{
  "image_size": 64,
  "translate": 0.12,
  "encoder_arch": "vit",
  "encoder_activation": "squared_relu",
  "encoder_head_dim": 64,
  "encoder_qk_norm": false,
  "encoder_num_experts": 16,
  "encoder_shared_expert": false,
  "encoder_conv_stem": true,
  "decoder_bias": "none",
  "decoder_qk_norm": false,
  "decoder_dropout": 0.05,
  "decoder_drop_path": 0.05,
  "adaptive_grad_clip": 0.05,
  "epochs": 1.9
}
Rows from block 3 of the image encoder of a small image captioner, named by matrix and row number. Rows with one number within an expert belong to one neuron, the router's apart. Each number is 128 + 24 x the weight over its row's rms, rounded and kept within 0 to 255. All counts start at 0. Numbers have three digits each.
After each expert's rows are labels from the 100 images, of 14976, where the router gives the expert most weight on average: "patch colour" is the nearest of a few named colours to the mean colour under the peak. Only what is clearly more common there than usual is listed. The data: regions of photos with short descriptions (Visual Genome).
# router: slot weights (encoder.blocks.3.mlp.router.weight, 32x192), inputs 0-95
# up: expert up (encoder.blocks.3.mlp.up, 16x96x192), inputs 0-95
# down: expert down (encoder.blocks.3.mlp.down, 16x192x96, transposed), outputs 0-95

# expert 9
router.18:108095130120097114126136124142147139150112115131135119139132166109145164106105123119148129083181160137109107128111170130122173186130087108105127147152137151107149165171102093104153123127154130169131133128123114139133168124071125099112124144139135152136162158144096164141115133131136101113
router.19:106106148123131126124156129140095108156122132135118133151136151084157134124102116095156181113163140134116128116127151106117124168184072110109135131140116135138114132169085100107174138116148106144130094154111118151145153138077132099130104108139135130122150123131108144120136165114126098150
up.3:141171146058140123132129127148130122111125100087123115127114122138104149085123131148158107104142093119092151129130114121138134118093177128099154112105154142083166134124161165163096128145120144138129136117170076123091138132099152111141173075179144096171096111171153103112076154095091091161
down.3:149166147124135124124120107146107107139106154112134137119088161108117093126155141163129130122160162174131124184134101164116110139085116146144151112105133183159116121094100119113088115152097080106117136122169132136166135135120125121139109085122152089100130109132121146117105156114135129193
up.4:142153135102116118141114080133143156147163139124142137121167075133142165121101116150114110122131133162188136122077130131171156112119120155149137144141107112133147127115119104154136131153070120120144137107114175082119141093085123173128160166122107111144115150133153174132119133178139130124
down.4:138092112140102082142174183099109102155150123133103106125150137098101087115145145112120170076086084105148159102130158127133115156130176096168103120132134143098144158157140136157134148105141163119117145158161125117119122113169152093125135107110111123118113154107139138124137092123100139167
up.5:150119129154122151158139117130139106137119099104082150140106129144159116142156161135145148111089145130131099124125130138112169109125133138160149109163090109154129125110130119104135134113118138114116139130087117077129153076138122125163177157131163163121109118113070144124075119158105093132
down.5:111129113126109090134144150082091123089136075122118147139127105107105162111108113139151150139133117149121085136147168148123132171092067132094149165139143134138128100128152144129177110130133113170104099142121150113095122104137115130128120115090144127138128088102109131126139141145169140136
patch colour: grey; cyan

# expert 1
router.2:183150098112167131156138098100144155155175107134170117130121141119143138121124087121139064116102151100110115127126105095150160138084117136113103115155090141135121121130138109120112125166125134119126141101137116140085161104107104135136121164094095141114133099164115163088102135150135143156
router.3:152148099079113125147097113108125169108171117144174087095117130157153132100152112139109074126112152096105147139139109122159139116093143153136108132117117139158128122122146113158099095157118135116112171064144154100096152124142113154149125175115095126124084133165144122104098113155153147132
up.3:159091158121115111164120096088127131117137099120109139063089174101102159142143146078094145166138133139142100123112134114095156103167125136121127164137117085137162120050128143112132147103164072172139165121086111158116123151135110110114164119149127168128150146110124140138164148135095105125
down.3:114115193106104107123149073146120133130126139163106155147094145132114121156097129164131124103081144156163101166131153089141123131126126123121127151091116119133153117177143110163128117133114129131131134145142106180114110127153140132133099141094186133086124121133086085147160137152154138137
up.4:115158100150164106129172141147156147105081138140134124150161135162120145120131147105111119144116150128080144102088149154113155155106140143110136151159126137160153156109144167090118144168119117118109147120098111128123118123096140156151149151165110119130126125130115115115192105108136138087
down.4:148146097118098123129130135113117142099144141101135088141128118131082152131097156159093083128132125129137129095144120153145128124145151100135112120110133113121113127102129076055120139155071138090137105127150159171084111158116158116092115140180159156106152113109142138113164150122107128135
up.5:116095167153120127151102125139136120117127150132118145133111133141111112141177190105114118126140125164134160170107127120142135153130139131101155107131087149105093150172095128128107134092123100106171107161108120137118152142138163109114148119107124110154137099088147103125127118121115134132
down.5:137094186115107103138150125109117128118100100151123107106139117144115098114095176116104126161133125145095132146174113139156111150112127156155110096112152152098151139155198177145202104095124125140123098140127161141168086096120111127103131121129100128153137149144106104101139128130104139107
patch colour: pink

# expert 4
router.8:144160094094094151145107105092141151100141112130153104116138110160124123091142111160113091143099152091110130175125107143165147107097147157156109121134132142114134129103178144152123112141084124111114165111157144091108146124166114155144124148113089131132098116141137103125126089169123142139
router.9:175149101097123140131110111109146145117147125144160113118114127140123122083131112151071066147113143074133120151104119143190141126083144146148112128132124143121121143128191122148122110149069135100104168094163158110104140116169076144159122148122102143134088117127126114121132098157137167110
up.3:120122114134128080165133098113185143162129128116123116095152113097159151128155114106162135097133136178149141119113137138130084118113183142153097151139103109094161147148087091157146116140146175115148129143099120129128124134106125131151115127107123169139156137107047165121150121153114104120
down.3:109117155122172162101169106106111190094110128142129152178150142106127143098113168108158148136135109137112131107107167107160128104121129125118153100110134091143083119158144150100092109150137119115086089102115132128141124168132133133153112147170149133111102134132101180135108128126161106169
up.4:130148165136124126088100123157138087144157077142150152126131110110156121146128133139136116104128123095122132095099152113117126106137124155141090102161104180082134106178169154105155132102109100137149108115111111111094097131157134125146109168120100149129094102105109113157090148172087126092
down.4:120137119117162128108149125113153145075145097132146146131106124144115122137142104083123162136151149123103090193167120167118123142094140153122138133125124129148139141114138105168098149118199126152167136159123094148106176198119162140147079126098118129148093100119123114159087160125125137132
up.5:104144125103120105175123110134170099152134172131118134152132186114116113114141134127152103129132154151176133121175100117136121108127121136124138144151133142112108118122111111109133104134137142134154140141126086132114130128129122091118158103156126137133098122149106129142141102128192148100
down.5:137109156118117131169132128123112119112147155133170107086136095102136134125113165107145134137083127134110117107180131137113110102087122102107151148133181131184125155100131124079140152135128139121111159143131151119136153181111128095147163101153164116102128156126097137139132105120093148159
patch colour: orange

# expert 15
router.30:147159081090104147138115129106132173084157126155178098120109110155129115121143113149102100171141122096136117210123135132159127115121140145152113116109135149121143135100151130157095111167088103113098154100153148109119142108162093156145117140114091125141099112121130077123127124124139141141
router.31:132164097099137162132101131116105163087136116160173104104127119163139105125139127170120118167121118107139138183120118144174147109133134149153121132115123130135137133120163132156112107153077114107103151121162137105103134134146087142167098123106097142144099086101149094130108122105150144140
up.3:112130152145140137133110119203172107131117065117130141140143131145144141144123141115143126139154137114100075134147123111115125099117106124100140092163134121170128114112156125148107138156109110121133135148131137110177139115135131134115194145156137139125176198130141122137112112172146133095
down.3:134163130096138162100128118149089114135119139091145119159113141154097133094113144161103147161109117094128149150139141102116136138158137128098159147123141126117082104141180115109185153091070095111130112148134145115146088125144130132122124111106117170111097138077123114156166109126138155112
up.4:104127138124085132143134126119137152124140146138094152106112158096089131119118129147112128096169178149122116125115103093146130130164120167126118134151139109124116150210140095148112160150155117154151138116120160141138173124135098142115092140119141132131111105148145124094121131130108132092
down.4:117145109170108121133128117133078121119173170093147137160150134135167114152191142111143166133160104080125154113132134171110119121140118115107077137140100094109124122151129159109103130154096127092143096105115132190146127112153171075113094122131140127108106136127089096152125162138120112125
up.5:147117098153096098166094130136131103097133116147139096128158108136116104142125157141110123141090130136130131140158091130152155112082092131139105115142129094125144134106080109135083111163152126100073145144134131106126160112114121111112157149138094158113121163140128192093104121152149151106
down.5:147109115118091120152132109152130149127137130166136100150134121128149130133147097097117114131111116117133162116150088113128161079161153101132084117144132169138099124161179130167143116116104133130101124166168159150167131110083162128120133096109160125165107119103142130111142173147115158152
patch colour: pink

# expert 13
router.26:138153099127110162119099148131097115102124155135133104102122095139104089124157129159096138181122107108150151161130120141147105118141187171176113132106133104131132116115152133160107106121118128113128130148135158105115109151160128121141105105101092137167106099095146077123131118095107122145
router.27:138123125144122151109113166149110126103103137124137144091131094147085090085168155177092137162137093118151141152138130147142110068141171144153143126103119106119126116086151173147081138119099146110109156152147186095132090137159146169157133106137130121144099150098158090147136094095135154094
up.3:139127115153140147151123125076120123146116087163101134164071125158120115119083167101119098122119121153183124101132160159147126103107101113131150107167141140130148134127121136130103116137157143106174107125104095132117149133131124119113107142157108105117170137094097140091115150146078114151
down.3:182182162105101119156135154132132114141132127154091136144120095104103145160132150123108151207129102082131117137129110115099134110157077140116160148147145129125148161125130092140127178130097109147121107112085105168165114105134094128130117131121108130103097096128152093096108081128145130119
up.4:119147074106171115165121120133143126148148107140103110131131130114166161096150109100148096130159186111120101099129133104124133192112094104104098092181121145127089125148105099143113109102129135126136127105113092154143153105130101136095161140130112084142128136190104121108104169168154112129
down.4:110101148137113115076124113155159142150161128108139143116124126145083167167067152147106103082095128172095097148123099106123124156101146126139132121160116158157091171128089144124104116129079120144121128118123079127098169122158102088113180160107124100100114167160105138133139163149125152095
up.5:142143163096124134107107110122141133139142149070086141129160137167173170140135124158142141144127146148128108150157107144133105080102137134155094102105114165150170148108130106125131109125130103101095122154140094156099104120141091157127079149118099132107155123095098108117108100145079099127
down.5:125107136092101147133091171144151074156106120091104125119107097125097127165158168062108119139146174111162109152106172080145142120147085135117135140126164103113140181137131104158133152154105190119129137124133090106107114140092135105124085116125121137098104147139145145127118153154098112114
patch colour: black

# expert 3
router.6:167152098095129173132120127111140145087157116139159112112108113155110130103159117162089096182107146093122129168155110126161131096123154167127116099124125129148118106090173137162103123137100141120118132106146172106121108122176086146139139151122089114130091126132162097135122094154148151135
router.7:173168103078122146129121112105137171088159129150160130112099128147133136091148111169081089171119129112111114185125107126158140131117138150138124137123127139132135131086192118146108114144087143119098142089143170099097128118164095117156141155120096130146081126126144101139116085150143158113
up.3:157093098136136172134115084129134147108129152114081140148122140122131089157090157131141126133149120125097159117122153152171185124100142129114132102140109129097148151090182134169128142143132153136163149107129068118123143187112156132184171129132113137135147125143128125119105116134110128144
down.3:158068076125092125140117087128160141091144141124159139131160109116138163138132087187146145112141107129137141132139138091107116175161148174111180116127104125133174095128159114106163115136112131122118137122121117118096103173126141113091123158173135155167129165140131091099138137115108132159
up.4:149136145135142111158124129148138131137124085113138134112161174150155150158117098079112092128100146138130101094147155119152098088092094121098137108159134153170121130116127110125124108154125122116130142104141137133108152080141105134134154169107143121130152134175101143155081127176164151111
down.4:141119185134144148129145134152093130143141116099127142138133137125101108097136154118109132124117132115144112134106139138127145113174132149090146105136129121105084115122196147112116161119110101144104088162154124129190165121157125113156143124162156151090114137112119100159185117082125121079
up.5:144140151141133074148146131165192154188126123140118162145185151141145104105092088144120116164151115143116100129150112108093179136127112144142139125130168153129111153119116136111156109129101137128119112130146100087115136128134094114109152142138105096158164151125140159142121144149115115094
down.5:104125106161109143130119169127092107128100186145127139167107137085114142108106170102139110129155151131158137094100173099124121113135119138113124138113126103122145157115114104097148122176101122158148122128156130106142153136068124109115141165122128095128127102152115087108090082096123113127
patch colour: pink; white

# expert 8
router.16:144139123120131158117117153123119156077127148134136127110119098129086100111178146186085126182128107099153156160103130131156112104140188158147129119106129106112132101094170159153085138122095148118122136140141173109119091130167140149156114100122104112141076122093143087128148097111123127135
router.17:159147105068125147150112101105125175086156133138167114112130114149099122078138105151090100150140126103122135180102112121177124073119159143135088124125125129118138122103172145152099126159088129123114156101154152090101130104160105146168131162115112124139106109132151108121124087143142149123
up.3:082125156140156109144122121148156127138124095121160127123129181145161166154092109117142084108124140155110074136133129153108149144093106128134120113137157133140126131119140120116112151136103119138131115110118120116112142098141125144117178155121131139131129178137110143139100148185139129079
down.3:132117093116070107104101147130112130149122120123146125118131108127130135093144128129139150159127156146084099126129090163114119151192114111167094153111099136120138115173130096157166158117169124097142122128103115121128134175088150097099112127106153147135115130119142123137147116119083142120
up.4:096163128111151110098152117134155096095110148140103141192160111168133106130144149084127116135107155171113122129158123119112144134141129126123090113137125148093147127160118148162147125116093128125161097105108115109144134107106119118155102128134164152090112153128160120131094152144085157125
down.4:112122167136146142153128124111138119186126158158160098114115124125121148153122153163129153126163116127151103163160086167162155110151148182132146107130110099134089110129127119156159123085128109168093138108162152113074113088171135115086140131168162167104122137100112144153125110142131134115
up.5:115125107140100116116141112098103122106083114149116144174134139104139141111119153140097093157124108123098117172085156129155126140166076123115115140080122160107083124161144117136187160117153110183106138124092113144123128144105128136123142137116144159109143131115104149140109182155101125142
down.5:133102138090158128127155126141129162104096140132083130147138088125153174117074121146099137139160134148109115086166075168099116135148157090110132126124130134091136128130133105079119103092106149135083155140134126122125144134134133096117125132169155132125114130128133107147160102135115111179
patch colour: pink