{"horizontal_flip": true, "rotation_deg": 5, "encoder_arch": "vit", "encoder_mlp_ratio": 2, "encoder_layers": 14, "fusion": "cross_attention", "decoder_norm": "layernorm", "decoder_parallel_block": false, "residual_init": "none", "beta2": 0.999}
Rows from block 3 of the image encoder of a small image captioner, named by matrix and row number. Rows with one number within an expert belong to one neuron, the router's apart. Each number is 500 + 25 x the weight over its row's rms, rounded and kept within 0 to 999. All counts start at 0. Numbers have three digits each.
After each expert's rows are labels from the 100 images, of 14976, where the router gives the expert most weight on average: "patch colour" is the nearest of a few named colours to the mean colour under the peak. Only what is clearly more common there than usual is listed. The data: regions of photos with short descriptions (Visual Genome). In brackets: how many of the 100.
# router: slot weights (encoder.blocks.3.mlp.router.weight, 32x192), inputs 0-95
# up: expert up (encoder.blocks.3.mlp.up, 16x96x192), inputs 0-95
# down: expert down (encoder.blocks.3.mlp.down, 16x192x96, transposed), outputs 0-95

# expert 3
router.6:541525469466501547504492498482512517457530488511532483483479485529481502474533488535459467557478519463494501541528481498534503466495527540499487470496497501520490477460547509536474494510471514492489504477519546477493479494550456518511512524494459485503461498504535468508493465527520524508
router.7:547541474448493519501493483476510545458532501523533502483470500520505508461520482543451459545491501483482485559497479498531512504489511523510496509495499511504507503456566489518479485517457515491469514459516544470468500490538465488529513528491467502519451498498517472511487455523516531484
up.0:499524529520484548534535521504478496485467517494511502487495528478512477512511478489520483501480463481483480510570500496522521515503488515494541473493516522552461479474493495465509485472490483548495459450487508513528478481498477455505535506542525504526500445549503474518465509498537469480
down.0:478507512562502474467520503555458521513522453477518470492465474494484501482503525505526489510516499525556425464474488467458504471496543538472508456497497492479460481529478479493500457546489491472551487531445503502490500495500473500478478503537508465477476511484535475529484469475456479467
up.1:536453502500531531472485475526519546484501469465538477497463507520512513492491502526531470489493535504512503482524541520491488484485456455515507504514514470495457498530502469482458491524501536527515482517471508504429545472499472539500542498484489490489510530511473489489440536513495500476
down.1:481457511499497525502546510488471468550472518500536529532505478498539518475525494474499507458526468488526481519504487484512497500544568507508499521497544457489529544562533481452520512487527494481522512526516527494493508469515458481487514486475460527531458472512476495469515496521490475484
up.2:483471480502462522512454545519509478421532492517503513481509516501473515514509481503502469485506514526528498514496511532489515521466542518524500521514503497485517485475464502508504493477491547471522510494513514486515520470493512470486450530514454506452535515513484485482484546489502510498
down.2:480540496487483522544511498536522503487503524523513481491531471508482487537489511496480460502518484554481525531531489501518516549525482492459532464525492451491492468474495515535488493460480456540499472478518458503470489561495549501528531469480511478514498521491521498497443507516474506502
patch colour: pink (46); white (25)

# expert 15
router.30:520533451460475520511487501477504547455530498529553468492480481528501486493516484522472471545513493467509489586495507504533499487492513517525484487481507521493516507471524502530465482540458474484469527471526520480491514479535463530518489513485461497513470483493503447495498496496511513514
router.31:504538468470510535505472503487476536457508487534547475475499491537512476497512499543492490541493490479511511557492490517548520480505506522526493504486494502508510506492536504529483478526447486478474524493535510476474506507519458515540469495477467514517470456472522464502480494477523517513
up.0:497529516493512483511497512525509512529527477460504453505522479505556539524560531477518523551501492482483557459457509511496448514495505524470570452513478507474501518513484518538473437554450481470509514508471500516476465494569483483499493512520551466466542483481520482474517473538519479510
down.0:528500459488486451530525479485442478554501498507503511492492505484496516533541543497455545506490527460484489490499533517488533496502484502462464494528464509460484514442538494495523502505540496495514462478501472490566482493500461485514477512507503497510498494487544502469510527529497452512
up.1:533537462525540522498480486513505481529484492514516497531502446499547499517494491494476515498500523500496489504507468474526484513435500484494479487480479513494501489481488495497515464476515501489489565511457535469502529453512509521450469526518462492488465463531451483527508506543524528521
down.1:466473495511492492517474500492515493486501482538472479508450502535476460532525492517498480476508514533525504471523533510523501475489519513503532494507515496505506474457493428502474490467471556547515510473471535505494517530502483441521509498513524480511476476510542561502500483499493460468
up.2:497496517454466513540474495492488510474510502493503479515493533481492485476440540491538536497475486538462517519463457471472491478475474518531516502553488504483500523531493508489499505502468478478507478460529506522514456509517466501545505443482514457495466548501461546494515553543532466482
down.2:524511545469480499548493518494533467519516529523499496501500473508512498494508491465509470508518525542512495473425487496484547499493493530476463526485477449515518531510466491496495506504475509542495500494487498492420498507476490465508485534520494511500521494521489496482491475501510519476
patch colour: pink (46)

# expert 4
router.8:516533465465465524518478476462514524471513483502527475488510482533496494462515482533484461515470525462481503549497478515538520478468520530529480492506505515485507501474552517525495483513454496482485539482530516461480519495540486528516496521484460503504468488514509474497498460543495514511
router.9:549521472468495512503481482480519517489520497517534484490485499512495493454503483524441436519484516444506492524475490515564514498453517519521484500505496516493493516500566494521494481522439508471475542465536532482475512487543446516532494521494473515507458489499498485493504469531510541481
up.0:491497483487470503511548497503496507479493540481464511498493526530497504470509546505488480494499502502509524530465503484509497503535494449500500512468538517489518511491528526479520496478516508558530503500503509508521478513483500495460506484564513462506465533489502478497589485490493515487
down.0:494502512549506518496496491530468473486546517521475455473502480440512503516516485485505506504454489519519519483516502527490506488515492502472493475496495506540498505514498454511504473523516539512506467534521491506456486500518517516493480468484515505550492473508513515486521543516466470571
up.1:485505506472529454490479473533476507484499496482478489527499461491495435510492502506486517499485480481505497497459497487530509489452521500549461496499530489526535468492528496520470502505514504483494506499511473541499478507486543455501516502520517498539480440529461485475500490481481488471
down.1:478488506498503521441501519495486455505445484489542509494478443488492476494473500478487467472457508462517515510509465482491474487526521487449534494515500494493478486476532560548533480510496492496455467485509518497524512474480436518506527515496490480498510517545479512495468522484514493488
up.2:464486466496493460510498436506493508489522522511510484487489473539486489514531485513494539471523492525455522482509491495429490543531518504474494471500492473530466515512544540461502473536483433521518451520498505468538481496493514516507518517480508533507465524505525522503537494496513486502
down.2:519516462525479488499524506476506533502505510512470491501511531521494508513473544467452473511441481518521517480504550492515531470505486518513491486515482517467472481538480492491536507561494499554560540543500484470541514489513487514505484496502483506521432542485525467516508480506495496520
patch colour: orange (42)

# expert 9
router.18:480466502492468486498508496515520511523483486504507490511504539480517538477476495490521501453555534510480478500482544502493547561502457480476499520525510524478522539544473464475526495498527502543503506500494486511505542496440497470484496516512508525509535532517467538513486505503508472484
router.19:477477521495503498496529501512465479529493504507489505524508524454530506495473488465529555485536513507488500488499524477488496541558441482481507503513487507510485504542455471478547510488521477517502465527482490524518526510447504470502475479512507503493523495503479517492509538485497469523
up.0:506499521450497476477491500484545521511454484475480502478523502514492486491500487471486487514512507474510533487486540534502487548484509511481484504459501480495492460514471474490539533520453532508514538495498530535491494501496510523546530511504481488457468522473536509469537545508498505528
down.0:470519485519472505506522495498491492473488516461499482523558494518508488477489485535538497468514488441464490486468541487534519487468481534527526513471519497478492523492490487473479501502498473519499472460532462483545459507516489485508464481521469464487499491554473506475480500514471503510
up.1:499481507505488492518472512432485488534515531498470538506486488486474497538518464531457530482528503504485543482487516492480530507495481529521475508501498503522520503526507505462526484481501496515524505487525524537501538512510537496517506500468496460468497492495507520514525553541479533469
down.1:484486475499491491531492479520450526531478516453458557475537471505514524513463520489520539483463480470542504489486507447536512501541477535457492521527498502539489503473471492501506546521510508498518469488502512531476509516481469489475460538514513468519481491501515500503499491479503483512
up.2:450515518524454500462479452489463482503507522527514491532495510512557489520497478480475475491510546445484459484510481497496535516508517513547493497516531478531472519482489523522510481502512531528498481528485496506503550470517513502540454517489504504494518484528493497488466475522476509496
down.2:479510539485522459471512540526514493509499509469483515510524459491483508507500473490508477436497526468541484484517501479506494497514522534467491548488486533484474500475516523526498516520504509483493535521499527492497502493461489477418476473461470512528560444497531488482515512471479536518
patch colour: grey (62); cyan (26)

# expert 8
router.16:517512495492503531489489526495491529447499521506509499481491469501456471482553518561456498556500478470526529533474502504529483475512562531520501490477501477484504472465544532526455510493465520489494509513513547481490461502540513522530486471494475483514446494463515457500521467482494499507
router.17:532520476438497520523483472477497549456530505511540486484502486522470494448511476524460471523512498474494507554473483493551496442490533516508458495497497501490511494474546518525469498532458501494485530472527525461472502475534476519542503535487484496512477480504524479493496458515514522495
up.0:490484506542510504512499533446528501516471467477531506476540484475512516546504440507524506499527491512485509504507511511485521459501496504463501479500472509530515458497515482457478544479540487470499522466509513519507521462506496474491475505521516498497512541457531529538524486524502505513
down.0:554531531472507529434477499495517507486471499497536477503459496501500513533519508464521473502496501537498484465517513500506503510491508504475484506492507490491502511469523511457478557510517459526472521496521456499496489513535491544512532461506498471484482514527444507480493546533547510496
up.1:464482496515476486530471464492529562517526502476497512540455466510510482502487540488510491520514466534461491475519476494484506530474560555511444498453455520506463503493494504477557570488496492536542582510453493551514491478498483519489482495500458538492523491509470491514491502503466533466
down.1:525483515455519459460509503480473474491461525526536527469487464494463503493494514558496470491506512502540497561511471509496490499490503467473438471492509489488518484471481540488521480488501480489461471508520492494491444508495488484514516515518468469527488525531490511490505454498519504537
up.2:520515475497490488546469458486505499504541508456516466479508527506512554475488479511463461479473518528511488495501503514547527528454509508514461493543506526528561520500508446525521488526508557482480526464518502514461552503496475529488521540488495494486497514521494520496482488543514505475
down.2:465464537505507510459498509513513490498528466517502563491508511542528478504480504513481483487486516497507459526535466524465501515506462495462536482514523521519510524506526505475516501489471466538484552501487485517493512513523476484496523507552552510498479555482493479530497524517548554473
patch colour: pink (30)

# expert 13
router.26:511526470499481535490470521503467486472496528507505475473494465512475460495530501532467510555493478480523524535502492514520476490514561545550484504477505475503504488486525505534478477493490500484500502521507531476487480524533500493513476476472462510540477469466519447495504490466478494518
router.27:510495497517494524480484540522481498474474510496510517461503464520455461455542528551462509535509464490524513525511502520515481438514545517526516498474490477490498487457524547520451511491470518481480529525520560466504461509532519543531505477509502493517470523469532460519508465466507527465
up.0:520504505514520455545471509429490464487482486495498487551490500511484511504492501471535481499479494494476506525496471469466529470493468463496456499517493487484494470463484513477521489490465555512519534495489525494466499537494496515493496506499467465477514501535489494444471516530511492467
down.0:504475513513474475523517454567531472494515533479567490487518489434492464495489468524501548526452495448483536489502505457487480466470482493515489509503525501521483484508493503495476509530505512477539499472471490474494497498495481457467498524490508514521491504486560481475519455498437498467
up.1:522488503516504528527491488492572503501460474464517489526506506517505511499489485507501465485460490523525539513481478530491494514518483475487522476522507516532482465508486475497513488483485491546504486565441542453483492492508474502496552491452517513492521530516510494499489488521497504554
down.1:496450522493452510477469468498495505490474549493491470512527458461481508447477504507502494517489477477484542521503499483464488490522490535507446525506508495516497496528478507498529495509463531491495523534531474500515487502517519506539486481501481504492496469504510518480479529527505489487
up.2:524499511515531499549485469509559527504529489500533496488546508501541523525489484446494473496501505554484490514513529524519499502452484471487484478531518494534535524472500474518492488538516512487480530483533508485507542468548488509521530547507498530487533536506468535515474508531506502450
down.2:500535496463485527519500488493504541455503495525487468517483522505514515528495500470475553547491494477457479511508497501488481535506486460508473447514550508514473511475528501474504487489478458528480478532514498538559514448546464457506450488465490515485496475490476495499540512519537482508
patch colour: black (66)

# expert 1
router.2:558523469483540503529510469471516528528549478506544488502492513491515511493496458493511433487473524471481487499498476466523533511455488508485474487528461514508492492502511480491483497540497507491498513471509488513455535474478475508508493537464465514486506470537486536458473508523507515529
router.3:525521470449485496520468484479497543480545488517548457465488502530526505470525483511480443498484525466476520512511480494532512487464516526508479504488488512531500494494519484531470465531490507487484545433516528470466525496515485527522497549486465498496454505539517493475468484528526520504
up.0:539505468506526505490520479474506501488532510498476497485560538519536528483481500517505493537517469473471461501503485518510509536448479538480559490486505516513522473538479474504523459530504520497553511472524487513558534471541495461541486511533523525497517556536494516517486475499491479514
down.0:498480483514472512510507521495527530474504486477502477527492454450491499507530531481522554497495497528522466450440492523480485486505541516515496460512511476500495487513517482538544496446528451487511529495533558476505542483500511496501505512456510474559519552481489445469539494459479497520
up.1:490516514497505513482524478485475489477536530495495510517549485507502530523512505501476503516511535482466532501519500462480486488488504478498474494469499534499438494530468514537495493489519487488459491515526448497523522470497545453506471469518501531489485546503474515534513524501469485489
down.1:502474492485469473535539480536481520512487516508487475478505511461495535489503528518523440540490481464505529515499479479558524536494506491513495502526535499493509466468460490474484483530510491497491478483499542519493518494544469538522475476536528468520468530474468474482512438493501475503
up.2:494517542493517498441497543452494472507489511561544502533483497540487479498494510561536518488515515469485534478525482539523484487476505535505508490501446478511454488481454466530477506476476530537515508470471451528486525516504509486560424507515498497505522502491528501517542475458467506500
down.2:465526490535481471490452482515519484530528461500462513469515560491479476480534483518501449501528557487481508492482528528495517551501503475575470454491466520452477479511560485513510525512482474538500489491509506516530529508516478484474497465501500453499481468474491548530475465489532512507
patch colour: pink (38)